Weights of a small contrastive audio-text model: 15200 steps.
Rows from block 3 of the text encoder, named by matrix and row number. Rows with one number belong to one attention dimension. Each number is 128 + 32 x the weight over its row's rms, rounded and kept within 0 to 255. All counts start at 0. After the name is the row's rms in percent of the matrix's.
# v: attention value (text_encoder.blocks.3.attn.v.weight, 320x320), inputs 0-79
# proj: attention output (text_encoder.blocks.3.attn.proj.weight, 320x320, transposed), outputs 0-79
v.212 111 [166  94 150 122 120 127 104 158 151 140 140 140 151  95 119 110 112 198  93 161 145 114 100 115 144 185  88 106 108  78 119 144 185  88 127  97 132 143 131 159 191 110 139 127 129 134  99 184  94 191 199 110  69  86 167 158  82 115 111 107 156 107  82 126 119 119  98 167 143 162 115 218 117 129  91 117 106 101 154 173]
proj.212 137 [116 121  52 160  87 132 126 107 129 116 122 107 122 168  66 170  61 100 100 162 125  68 114 158 171 117 166  93 122 196  72 114 136 132 143  95 138 179 127 167 131 147 167  91 128 148  96 176 157 130  99 147 149 100  56 139 174 192 166 122 182 123  55  75 114 107 125 104 167 154 132  89  99 198 100 104 109 134 120 160]
v.213 101 [148 227  83 112  73 133 137 159 118 199 102 134 106 180 165 166 155  75 122 132 164 146 162 122  95 116 189 112 171 147  94  90 142 115 144 166  96 143 129  96  68 120 144  91 140  96 117  70  86 102 127 159 120 179  52 146  79 177 146 125 143 150  78 118 147 181 125 187 110 231 110 154 173 104 152 143 128 129 117 124]
proj.213 113 [113 103 178 101 174 117 191 111 158 152 130 119 141 147 117 125  98 102 163  67 115 159  89  88  85 120 119 148  93 175 141 135 121 104 122 196 143 133 198 108 124  80 122 143 157 195 151  99 106 125 170 117  99 142 114 153 122 136 165 109  76 144 197 179 154 120 186 114 169 109 147  98 153  69 164 108 166 129 112 182]
v.214 107 [157 146 137 157 121 125 157 126 166 136 133 182 132 118 103 114 105 177  77 178 142 174  91  65  97 143 176 129 142 145 149 149 148 144 110 195 159 143 110 136 120  98 121  82 162 128 138 100 109 121 203 119 127 191  79 114 106 161 138 123 115 149 148  91 174 101 215 157 126 116 151 141 122 105 159 124 215 136 184 212]
proj.214 112 [ 72 134  78 157 108  83 181 120 162 122  84 103 166 135 106 125 142  49  87  98 146 107 113 101 128 140 198 164 138 163  73 134  97 110 194 170 193 120 183 122 112 167 201 117 156 153 135 132 169 128 182 128  82 140 121 148  63 205 180  80 197 181 139 107 104  77 120 134 138 176  88  95 105 133  95 116  70 121 138 172]
v.215 083 [ 54 110 175 165 126 131 149 141 180  59 149 169 141 123 113 135 110 148  95 166 120 170  87 125  82 195  53  40  68 149 147 128 146 148 108 105 181  97 124 135 134  73 144  89  62 128 132 164 132 182 169 127 150  58 217 122 121  88 101  88 132 101 100 132 135 130  92 127 129  82 121 159 101 140  66 117 158 139 176 141]
proj.215 091 [145 146  75 160  84  99  58 149 122 153 115 109 120 143 134 166 121  76  92 106 173  94 179 151 189  53 173 124 133  67 117 128  92 151 117 100 126 134  73 100 168 161  98 137 188 104  70 101 133 101 105  65 134 123 105 157 113 143 175 140 114 153 106 139  72 136 114 139  88 128 113 110 140 191 126 149  64 106  90  94]
v.216 120 [104 125  76 177  69  67  83 140 134 182 137 144  97 145 137  99 110  95 124 152  90  55 129  80 165 135 164 154 144  88  69 124  82 109 188 148  83 101 154 155 161 149 106 105 189 101  95 106  81 157 120 137 152 125 101 135 123 143 115 168 139 125 175 113 159 115 243 165  85 150 104 180 130 151 138 154 105 149 131 182]
proj.216 130 [ 77 122 146 129  73  99 174 138 137 136 119 126 135 102 108 131  58  74 122  93 135 112 100 148 104 135 107  70 140 156 106 139 154 146 126 118  81 112 157 148 160 102 188  97  67 176 180 160 146 149 144 187 104 112  86 195 135 102 130 134 155  54  85 165 129 140 153  81 233 130 116 108 135 151 145 169 148 130 144 164]
v.217 130 [108 137 138 169 131 112 107  89 121 118 172 117 127 148 108 153 144 163  87 117  45 147 122  94  80 126 122 186 112 200 147 120  72 126 204 173 139 112 134 140 143  92 111 124 119 104 127 115 130 152 107 118 147 107 160 106 111 102  79 121  71  96 135 147 161 109 155 140 127 137 172 126 109 102 133 110 205 124 198 125]
proj.217 139 [ 72  94 155 128  77  64 196 112 149 128 120 115 170  94 116  70  82  47 139 110 141 100 115 121 107 116 131 160 159  77 105 147 144 139 117 184  66  64 164 124 143 156 117 160 103 125 175  75 131 153 152 186 129 100 154 139 100  84  92 157 149  69 152 227 115 140 121 127 117 149 123 117 104  98 148 156 115 107 155 136]
v.218 157 [123 143  91 120 117 126  85 116  89 162 112  96 124 129 111  98 118 112 119  82 134 107 130 113 147 151 111 139 153 125  91  90 118 101 184  95  60  82 110 122 137 143 141 144 116 135 175 120  88 127  76  90 105 129 143 144  74 130 141 161 120 128 199 130  97 128 100  94 129  39 109 117 118 142 133 117  96 109 125 115]
proj.218 199 [119 127 150 113 123 200  87 160 137 125 134  90 110 143 114  81 142 158 135 122 112 153 141 155 120 142  51  93 120 137 103 119  98 138 131  98 112 137 138 164 109 120 165  98  59 143 150 157 145 151 119 225 101 145 165 134 195 164  93 111 128  67  91  47 148 124 163 133 148 156  91 125  90 141 131 109 150 126 128 144]
v.219 124 [110 133  87 137 130 110  94 131 104 148 130 110 105 183 128 123 133  98 146  21 101  77 175 133 168  86 137 143 127 138  65 127  64 128 153 186 112 116 140 105 130 153 120 158 109  88 121 137  89 111 121 149 139  93 110 101 154 130 126 119 142 138 173 177 128 138 130 138 104 191  95 224 141 129 155 185  72 114  92 128]
proj.219 151 [171 131 160 111 128 140 146 123 121 158 126 150 118  95 156 125  92 185 122  98 147 155 118 154  74 139  52 118  91 125 169 110 127 114  61 134 102  78 140 141 124  22  90 129 101 124 178 123  83 162 134 164 118 145 160 149 101  68 106 135  97 129 141 141 154 165 127  92 148  86 177 154 125  78 170 168 216 127 133 136]
v.220 134 [ 59 121 156  85 148 119 156 121 153  59 127 121 171 125  93 130 121 202 111 139 122 137  83 137 138 156 101 117  80 141 125 137 134 129 159 172 179 137 183 142 187  96 126 137  98 112 117 190 176 131 167 159 162 101 174  81 176 103  39 115 160 125 148 128 180 117 155 115 138 179 139 176 122 117 109 123 154 166 188 216]
proj.220 148 [133 166  97 163 101  78 140 107 115 133 108 154 146 114 156 113 114  55  69 143 183 110 142 155 115 135 153 180 143  90 108 121 133 129 108 139 109  61 100 127 129 137 126 144 171  83 151 103 101 157 152 117  91 144 176 106  33 133 134 129 165 142 127 183  90 127  80 121  94 148 127 133 123 107 112 158  85 121 156 118]