From a checkpoint of a small contrastive audio-text model: encoder activation relu.
Rows from block 3 of the text encoder of a small contrastive audio-text model, named by matrix and row number. Rows with one number belong to one neuron. Each number is 500 + 50 x the weight over its row's rms, rounded and kept within 0 to 999. All counts start at 0. Numbers have three digits each. After the name is the row's rms in percent of the matrix's.
After each neuron's rows are labels from the 100 texts, of 14976, where the neuron reaches its highest value: "tokens" is the input token at the peak. Only what is clearly more common there than usual is listed. The data: synthesized solo parts of chorales (CocoChorales). In brackets: how many of the 100.
# fc1: MLP up (text_encoder.blocks.3.mlp.fc1.weight, 1280x320), inputs 214-319
# fc2: MLP down (text_encoder.blocks.3.mlp.fc2.weight, 320x1280, transposed), outputs 214-319

fc1.676 288:467577408516497529594490522521511511542482626402472422504515504496479453445515455506514558440553499521473430406519455477546508512488305509505542476478496504518496470638482518434485508497500462542393508443486526474480447519464526480521525432453524478414505440511370491600464480547502485569487592480358493493546478511475
fc2.676 273:508547464509422546458487529464547578529547457468609441510427498632556611534521471456568403415521406503481502502502457441526504526457507486503483464491451512522447456494495451519421444472403547451504532578500484530419513474525524509466499646521487552442545495499511382509462487509480584513487531513561524517505564462477
tokens: ":" (100)

fc1.339 083:489580448323424505534456483497448464449610618464551458502532497534495532539485494500500528432502527427437434453464458482494527521516470524468613559479482478515450468512492595501517472427517586538498540581519483501421518570463529496554539461494477577537466380521438518569397481379413518541477534548517467559467497454420
fc2.339 094:417479557601507480567500435625443469517436394519503546536530473521519520469528489543426496554525438536453486569503459473401510509442520482505423445564422501478558481504532480421461435572399469573469421439497455460464500403593518466464547557454440442468490510457514508487540514490512400551435519549518651469508407469539
tokens: "clarinet" (100)

fc1.374 080:458591494514509560590486447480557462475458494478547456460470483611519506430446426515546522452481427510496496439552435431539443498481379551511541571471503488519466537683535622457534459516484500463366502332424524482457456461555530470522448420508518483610515451486466527545514500529538442661483559442466493504473496512500
fc2.374 098:411512642487442390504528561474461486481493537549472459547373465512548503509540539546514454521475556523499470559599500510549479551547505501582462535491477437502482504487528478500441485468409386438569589508510591554536481568360505547477573486455559532474445453431532464503528456585518586503525500529447588470447592581504
tokens: "violin" (100)

fc1.399 025:546516603423412539604536539502480490552513549429500408411487512611476490483476472518570493471512481492473477536465541493511506523548433461463603514485489469557481491561495572505466384458426488457595589502509637549493435513467522484526453532437513493551465452519566440540436490502571588646529531511493474413464513464489
fc2.399 030:489541470538509474475481494465493527475559417489540532570496493473554511522524460404514467542386474446398482460543440525473565485516581517464451607500532457534421558464504495459464524447444520514498426455456418506552541491538606421473559514458470441514393531480458488521527476452478426491482506418558610547473335457445
tokens: ":" (100)

fc1.184 195:515547482507491487508479569496521525641510514443477397477468465548480471472500556494513484456538436533542447505455440467505507497518331577512524493418535451521520520492461544473490477486499447445461520460463516516459488478444437540489519527423487492519507511522412488550553479411533494548471566488501424498529546462441
fc2.184 191:471485511500620391475511539570516507479512509551516492532476502423480514520518458535527587526477488582506459511430490497453505506507490469489479457528530531566433582472462447525464560483470553514490515434532392499467488535445424494561583486541516504473548547446511551517513378554486445489552516471448514604443577583506
tokens: "clarinet" (100)

fc1.532 150:472582422487373443525531519479498511521543720442507441493556528452507485525585571485547515434574542586440483429531426475534501519509381510516571589506490493496488440582453578519491516522513566574413472541438518482480488532550446465501547505412438518433534417488513493562445474383507573488456532504490452547459493517469
fc2.532 142:501526512462484547554425517492529476587513572439491418497551538507526544438581533463498491424549311541562512487452436502526470448498467554457564484520521481412507481541414504590428511533450494507562421412415523496519494447487501545535556470486515436455479501499489508466534421496446510457452581452497561486294491679518
tokens: ":" (100)

fc1.221 163:465481451454457608637499503523451563455431539486524420529512490508481452448534510527522486433547454509486564393477493509638571522481444496457567520592495373444493520525507555435522582466506544473408504388497545511463475599515562508491543541435517514411535549537482486576464587497473522601442426465377480521505447517556
fc2.221 149:522486448508488449468509420502443520571526488537492461552442489460595571483576499492499573532541533529376578454466473412481477577504507542485521444515420483384576522503509571468441512440462496435524469372474460503388484471563607485572606521491486561435465546463524497604520463508460446508448552485501508487504424491495
tokens: "cello" (100)

fc1.71 027:557543435390536452481488500514521527410371505546507577457489496450526507447520569474446569402538482534463463571535466496591541440518534522541542502435495479530480482470517621504517548434481412525511485461579534482504469495512525456474543515550577552376490453449554529500508432497540546635528560481468472600480528606441
fc2.71 018:422538570548502522516470501545503507548538604486539503508406473389487496519511416490510507569510446504531399503515549576444446616489461530494539578491523493519485566554514527530506488552476467527514538460513512532545520474420455469463592475415521450530445573519578554615422554482523468493379454477467416383515448375508
tokens: "g5" (88); "b2" (12)

fc1.44 034:506529470490524535531542529504537525534482557396513487491439517465481541313524386561520550572586569594472520489582582504506503499472555511504577513576563421495507515549547573436525546482522593484519497446429550550441397568560502505495483501454551422465548489552491530543507503523569492441546530500488497499476522585429
fc2.44 035:486530556447477504459429512562410495559434448564540487497557563549567493479486513505494462586523512574494515563501472483599489553480514480568560400476461514542459433425612528582481452555514443520547428522525540467532480575413468510551472377543453597495488512501436587488508489516520532492467576585555482451526463529418
tokens: "cello" (100)

fc1.730 061:524600468466565534492549473547551480464418568479487520526567473574492559513571519514541399405564462483483482475542347456495523496496446550502565429503485520548461516624453490556480554495459512543395508493463484522434453504569558505538472498423560522544491513525424488550461460489529471603503460521422592498545479562401
fc2.730 081:486496475468471495432456533358523565517489609478480472494530548532524507538486545481526617564501495500461457581475623525470558501523506588479459470493457432519590428456547565460469517431488497515454421498487500481478415543502510496501586591506469476494425473410565584334540520490566430500475479560469434479560525465622
tokens: "cello" (100)

fc1.716 100:558432376512474463550518462499550477524529635485473382499480505496523457407531460495532579494603473489520527496521515423539600495504422541477535558508496524529527534555509608441442504500532572479403470392465568516449449513475566510487520438451562503556508545507456491574448451455511506565452474466426507503527477451450
fc2.716 120:506497552542430365516568533454492475511502422450521506478442554576450487546521455500489502560372494566519489506497475539462482540464405503422347472544452458508549436430558505524566490545483465509541541585531544395491510457465524533415439580585415487454521536491578605438615568554526473442491454477589437490457486565503
tokens: "clarinet" (100)

fc1.413 042:548470347435451473595532478577508519474475591401533473523566543508475542502483529526417529422610450543537482441541455490566526490478487501471404535422482589494491448468454639478469489467454490516472582545460517550542486487489418433521536485479444550483466479443453479580517555469508467496536486528439525460505496457471
fc2.413 055:494544555514545369505473515589489485522433428517512534457498496575546451475518474540509426553428561468505470516529535483388431507544527558474476434532544401473527506544525421539536473497425362453510427460478468470505433517490525509523519462440501480541413565494414509480617449407525545504457475456452440398446542498516
tokens: ":" (100)

fc1.754 336:516482401467476515510518496460491548457457484535487450507507516473536470527391465518522628469554521517473394237529456437575503514563360496510533639545500403522480459649519583555513500483477441511405515388538523496444469504524653453520483457490470530417507473476503463600463469472485510629501539471403579537535475513491
fc2.754 302:404425552479425587551371455505590566516483575507529544494554460556435532485566523405481540507479425476468447506464526476469479470497596500519492570541462526485535507515498507526523473500536577546503504510440548416502588498490480487535534460540463537371462427562496519542505563439445562513501534610512485514431523449506
tokens: "cello" (100)

fc1.168 077:505478425586354459558519538511415555427551585483494358522510470482459459496404370460468611494565468455521564448524518550556595552455307553473627590485515354545532489606518421508488443510564448536432513464439527523486455505455485555518559432525510534454499476529461503547502467407480515440503528504591535536499443457416
fc2.168 092:450539460503548458563500439335456437506535467397502486484485478528538592538457523602577450483480485509505489519450512447512416543510503491484431502526451515462497532454450599516479564602527495485465467436449447505368538571569470490539490512515529477484503484473498562441505480554498522435495493541427421492402665549559
tokens: "clarinet" (100)

fc1.282 097:527442573407442512594465517503504418518477550412420450543402436495519510511505520500524502445504495444567460421445542461570519528590459550498544557493476364558587527539457590554481504450496506495529589593446552475466436465503483531521467476432525464510476579536513486560537496464522599607458428518548499460493560436500
fc2.282 110:474575494542481590440525463444442595497506510503568494522564442545464532532474544467494532561506491468496519471482444480540593479431537609456488556494498550504410545506519498349468523399434549464481440400538438509516531465520464541477574511550540546520457549453485469455522469499532358527491464443527578505454366461489
tokens: ":" (100)

fc1.175 275:579636447481409497541483464492501469521490612462553475515485508487513486520523501490475641530579494503471387527587468474567567509521502474508482521451496387482492463534506586367476474472519446520502519432505530484470471534497578513492528449450467502475506518500467470592468505438531536561492468502391427510590493478454
fc2.175 255:529482434465589438537488543480516506501505505517452473499508487539467502491425408463528506432510570507444507470470477512465471494496498456463577480554430530477395450523556488473455594496429535418540529534471500567536504508488547524496485439399564585452503508471538533580412382498472406496552536493468556565632484613488
tokens: ":" (100)

fc1.279 041:491487380418385519500481511435433480503501623450442411550506467508507526500606582434610562521505586523483593449512555438546508514518487546528541528519473390448504446583517500367553489518493493467471520439482488547495516501555535517567493331485565551425550505564497461530561463506500517408473578503360364465471504471560
fc2.279 043:471464516522402528513428549439481530491493473462557510550467519502465567494374494478435479438475500490461391551400539574489541538427575503471545359568473513501461420488452428547495561408480514400505519378497608545508557567522495515503533472511547538537552525462415550574503494573411569552521537514441460460376510534463
tokens: ":" (100)

fc1.206 065:559498534440522521544463519476518448551536605417531389511528507577511479530408540463491448470461408434509487385515514510563515440552433614407487601496545415491515495642479508606451471475567521539418423474458534463452501594500512493582514417422487544433472476527459507568483506406481496564520479458488526490419445475445
fc2.206 070:521469455455436503444525559518492439533470466610565605465493562463525531534612583572564448575541467504517585480537462535469515512532424539553502498467553526552528551428413449608418460453433445525489496520554556447531496491460437484549455498565429530505537506478563455498499444577548428571439539533410451500543520489584
tokens: ":" (100)

fc1.118 067:456558444425551530528558474501464617544430528496515510478477502430577475452548649489492477456510544480507456324453527473442497549540522506459585567584478472532558487600451504479520567455543534522396577452536529495508457511501484479460418486407571533438476480455445448590459507537469532545515503481394498479510517471548
fc2.118 093:501470479535586554446527515463458479546518453524450452538543514461519459543337450541491429483552529497517544465468516490415544501462526491466509427504508549475423488442495496490461415500544499482433503458449454573453452529426545486590465385464489519490449538578454550527446485478509495537481414517494480459540513365480
tokens: "cello" (100)

fc1.142 025:393562479528512453515489550493454525566405589463566508492580476503472438509445554435476518427567450446501485497534511522573473544445524607568416551468453467484548406488461529491534518501578520546389504488505448436551464531526485497479491510485462530482484491471504502642435562446508521472555531503502441423530383510517
fc2.142 023:522546546546488394509555463431584500510618521507461440511409398469532507554497451492439495483466523574460572449478507520461492505493449595491487500603498380578487509503443458449509561487477493508626365441467494511461417515444454432526516557548454529475527515416548470442520453503539555594432507516400586453485579612568
tokens: "cello" (100)

fc1.593 082:509482436380496474564505520503440513558461553473523387466449473527524477399460489533531509469537510521564497475555467487600527504486394449505560427462543461477431587519530366531518467471503491477427531514500506538523438556500556582553510425499547464446520530517491510557429426469471500665510545462438408490467578547458
fc2.593 074:482535513484491534506500534456410489544530535466446520548433455467460497536454512589488488533602567490544479467458552481447481563545555560496418515510619437473494488460465538517475411518557494489529450548471607450500550424464539473397493510447574499555459552515531533412478577558488469551489527471457468470432522504557
tokens: "cello" (100)

fc1.748 129:542633474416485517467507521482455544527449648427521417521465525577529510488425503480554595485583493459512361443542475464557509488583468519518544568472465395518480420627533597493483477490527518391552503415516548523464505472452569495530461482525524527479467429482489477597571498366564540617513546477390401514515480447416
fc2.748 114:599526551452507567483545555539491464529511450489514487487541531529496511504538473510591529540419437520487547541524498499456462517452476544482579451463553496441530542438507446405462498494406469436499451475527439452491486453445443576526579539509553433496453546475522559459482444501469383521530528430507558514464535486528
tokens: ":" (100)

fc1.715 055:457431513451390533561500559514436506568387596539473496500482529535543470469497582498496466429492445598555404377493550556548523485443404536478478557476508412465515611468463447482496538489472570521537563427481493463476556543496458496502511466415519500437459609558532463562523472453466491530456502483430461505475491508493
fc2.715 064:429527500468496513582548453455464496481545435462419544468500520445544498503504411454434509564484549452414561430452502468449527397512583492505544568532488469446429453577513524514535454490498465487527405483574474501535438448566548469462593438484545577554476459400476485472529540461499518461442547479546625502490512493535
tokens: "cello" (100)

fc1.662 085:508475401378450553584497497503495546539552583554503451516505550531596489457507477515528489462497375475468456463458459452598554529466450498478526573541467472580485488601522578472455402540543535500443500460449493540374458538463572442514582521523459565420490510508444457558449391420498561468529504564497548559551537456482
fc2.662 097:488475552534517496474562547484495454525463387546444496439440536419434480490464509484532498560466541464490441484527445525531506548489497545544500530521569507598480552467494515547565419458438455513450533446521506494489523529465440557574483523407514448463570434534498523486452427586426320489444488589427475476512478450473
tokens: ":" (100)

fc1.744 021:482558367433573550570460515452458520392477492407436558456471529516515457396555530527504448479504427486556564427475576534511515557514481448496507454519528502453558500587433532476534627475547457405478518467394537455516451597592536472473520468541541586445510552470473562600475463532548502465474573527441473527543541471478
fc2.744 024:541468523465528436388462465603520474537506485506534496543408493456528485488499469343463565481531475517468447558495544597497503412429487571571550478559502487484597495532504506510472491457435540576593475447512414521487444438489539502522495459473446542469480463499528400493542489434420494579519446541432504437429494487526
tokens: "cello" (100)

fc1.700 328:458535470436482478559503518526485549476494757506513496488436464495495465398500467512466546428615512503496338369483479466638490512519422504507607520452504415509470552489494483392523532467541518514451505545479552508536502490490464495510496491459490515477518446521497536640465502506512503640492490491473524576532542460481
fc2.700 276:632431528497463629462551512355457509536481406518497495469485507537510442514393469430601481511422578457423549506568528460500466422441481483556587516490441531355453528535559474457439522578500447516486521489540461614524566480582483547566480440490499504472477492506538423524488462492444480513527531467466471442514515510510
tokens: ":" (100)

fc1.266 022:483523443410421546498407515494526425562463519428510471475470547550461523494517459562486414440438478436552420606468475460507476515582499425504467435455472519500577509523468548466445482421464456541479565494505485543482446542535520458467494440401478456449475483511486527443499449448426478512534456577517455551559587421503
fc2.266 027:569458396587544556443561509475433464436583531532498533493498456496574495461546401376481471636500442501492500515583491457472494543426477447539561549613551424489453452450565496453580489483514591451410441435582453527548456422552656517469560501610518501529445536446520410414583499479500445515463520511498583459555393437476
tokens: "clarinet" (100)

fc1.428 159:539503389481453494559489514483524474449401541460506469494498449496506524557427518492493526458534460502497423512477476504597576501501547549506476469489505457494517476567504475499490557469464507506452502496465467479482467539566527541496560545355570529435499388463384471561474463526505456546493370496441463568513547528488
fc2.428 166:441490538484533544501512519567567482523525528549497506517444497487539425452566508512640576394575490521450461539538475489578512426530487508536577641524612480608460508518435593469584544512483448444489478423446515521502539478509510494560522594408560465430608490435533504491388526439490442466500599469466542505446567580526
tokens: ":" (100)

fc1.209 304:478520459531487506526509518487466539501571557511462333478489358427527475535488601493563496434602482501525428484495460491633510487557400503500466715492518348500494549542493532538509459464546510452475518458457511497453527486488495533502506459512551528434508536489420487488476481457517482580492526515449509551531514491430
fc2.209 248:497550600436501590459510503512507521523470560544474553534485577554484366378490496564436445474462466609493518529547400530464508526523481550491500448441480473599436558498499459471502499461571462497519429407554505503504427489400420492582484509414468499504522401561490500535617443499499564523520514557457578505502350532514
tokens: "clarinet" (100)

fc1.569 336:534614483473520514488524457462473526550416711442507428499525522496558453523509566498480529482565477511505326525546444480516574495480335587500545596510506406509549507521475573485511422451477462512367439475469514468457478515514477483504587512491475518446497457481451521503467481409501466636492456489443440527439484500483
fc2.569 353:510448478485456570532459505438512503503447449496540501528420447415424569522494488453603555503477490488442454505495606483498470532503430498446471499548475445381621518483464508537484526491534582516493461450544463571483493517482582474454526399617481579452488553498560591561481505446537562551570421520506431482432604558548
tokens: "clarinet" (100)

fc1.295 323:503578476471493516519485528473485444478536453449493456506468516394500447487424553498521470509563504523467449548506457495553543491547471523497573675458514413491471552627478531468497443496441414494391466472455488482524456555495538485523585535360434526509486453492449478442450454345529513516504540485484467519521492451438
fc2.295 260:529501504463527520482499488511497518555465447479485554502597585538420495374572493529430481472437537506461584488534572505399467452469575547519578389467515490514467531460500433509482504493427460558519428573475453498485536461511458518497473541541470373500564418569480526457498481458524516518514531475564583528394451499470
tokens: "clarinet" (100)

fc1.429 081:528492446409512524568543465479446587536432587485477404468450421396478470465465604481465581476636492503547511378525582460585522543496431562442509551543518478482581568602489574605465565481481578539487449503520536532453492483507445486510529432501645502469496560531474476547460501484519552479561471455380421567587499435433
fc2.429 102:419611461544509459547478520520449590569572407527491550444579492585546533524437494478404491493534464478525507508553450489449481551510548515507525503510406450467493486491563448602536468413489368435423491442399553438454475465488524520535554453459493547563509559414415455461528456523548350528404549469461589408486504498523
tokens: "cello" (100)

fc1.5 033:447438430487422509476397540476462545547470611461570558568467533514440454509588595541495607478542547527426655421433527547568546445459506506460561604497506445471483455592460497470451552497496624470438493470538465454554510550477550490484537493534544490460533552457528479537473466553494469573419425460476387545440538491517
fc2.5 032:536455544489552568490467534489457454502492425462407480411495451573432512451532490494470530605534503504585489589598420494398430525521500524449489489545620479470603517466457514491436457582438516420539520512475486440554499470540538534527561428518501468610425582517479541495454533485541428530574561461493438399483491408499
tokens: "cello" (100)

fc1.47 079:456459512539499462469438543529559496486447633368497399465438409433484508512585568493510552497633478516515415489488544460503495471586458531506478502464509466457522486563447602416503528486475635542466475418520456484505497549551444463483529424398578507538468437482507503553509613458482474566490425454393429461482593496574
fc2.47 073:509519449448506563441487489471429486566525416566473512545532543515492465555430503527500444527486504498534550509480448508477470485486501495572482531535464449513468536428475477567505503549537456448557458576494544421417554563545493491540478495538471522482555541442500542541402438455514497523435518601522494433497437480439
tokens: "cello" (100)

fc1.713 868:531510475422411473535497527479507477628585595411444483491396528585501528438433494509567438415551476472496469492473499476578471505560443466512529632422501458553563464621464631509501400437504408507512533501408545536471431499418483514498486533348440544519506402512447465569537438423521561580499499509359521482585497418439
fc2.713 817:453568539502460643538495519418432485513511498511462545485416519562510499475465492519627344437445490469513484515455485545544446628493483490488528600495454502591512477490496503505543364405495480515494482435484511582440493469345456508498488570468441526541513441533509448491540440515495470551488461500492581462599399451529
tokens: "clarinet" (100)

fc1.693 040:459551456520523558564487500426509457544560496515510447533520464569575510425544437594527402486578477522539500502469494519533428589519435503463466553499528426540516411543552497433568507492553552476445492434412463495455492583560511443496554566442511461492510562597469517496482503418474450595570451530524535529556459500517
fc2.693 045:506538524476488510515518512492469509497457541491472430485522443510528499499490540428525476498518460515520514517520462440487487534486471389421523527542403532424498452555412507484505522479486587414504503442441467602487550442485451501544513537562530416479469458533541549553485397482453490470504551539462527444499484467480
tokens: "clarinet" (100)

fc1.686 139:528486504459453522527501548497481453537512747504516343484493476442475436478487482505553433442560519491491539512477543491591474483458422517481597526474507444500526550634484448439478516498515497535437535497434466559543503546534526483515526483386422482617495461546475462539425490376473565525528455501516483555484473472459
fc2.686 118:670454450532567553452561457463478466405539500536486566514497541509521493500561455472438450495449474558489521495477489474471562445534519499462637459477554562523469480511442508518508488466516522434515409580625456483457511460540488501544441528519488577496550543449560519448408433549495528451564457466545568500526475527479
tokens: "clarinet" (100)

fc1.303 168:524436498512472521547495503490507424489469737548519425546487514494539483520442473508544634466553442482440393362478469446598588443545347472461459525486509532535463533576492515573493435526521551528383447490474486481451484510528525441511592452507475524411519543472515483581454524490478495530478502483553494520577516486487
fc2.303 160:529481509548492447473467506500445495534508392574411489572456491577487474468472477530469539581508559567611486518484526546480516576379585550464475471547463520514499550446538478428416524577420472414577465526477432468434505444587571586439465632448523423460501503589527478468493550497489534466532538530641406476441473490456
tokens: "trombone" (100)

fc1.329 019:523483527464487421564499522497447468527527598427506450605463443493449426463460416478535431499432511386491394476498458492525424452511523451504514470490566458503499627600506608442481460430533470558508547470566605611482434482434472540533481476433476534493478509567531464385579455513517474514518453545515529500525497488479
fc2.329 018:432498468533470537447499500493548640516512562521439609523536508497561449532500472489488482570452457577527516510485524465521538507525490521516529591595495515471492385526498370483420533519466568451496465472534411413569635550504537548526467473519628390451431469429438513475551579487442491438521658415519555477536420436525
tokens: ":" (100)

fc1.59 027:457650589441451541536570512498495495530523544502416443431482475599495550404491460455475564441490581465427452381553473527500547425469519514504525567469450426528534553496546512521539454453578590508573440497486547482470542517537404595454481497489529462434575476463469491505449445455569441502492469447505590525500469502461
fc2.59 027:448401451486602471473515586546457430536534501501600546518497392456555487528454497579573400504533485442471471512500427515517598464577486478577488517503484470554406513507488466491475407574587453485446464403452472509487476544592504483423606441571462505545544577460511484456438565475548517568476491439512464415456566502478
tokens: "clarinet" (100)

fc1.211 034:480431479628416469484523480506467498518425624491484360511537473498517491476442471501463585436467565532448354286552496474593465537526570454527545418492470484521450512513475569442481520525530495548426523565467534552443471527448457500510517503555556500370455419561569525624422520479479479622540483528440441516540508391512
fc2.211 021:423382458527567539609489487433508500513564462477464411453541487511429442499490538523439527453500477565500560560480551480466448533434636534506428532496400543599593477444558553444560490490514421451485495409516439464460492477543447546483571455520489498534472594526505363521518481516502480442515587479482447445452525563537
tokens: "3" (100)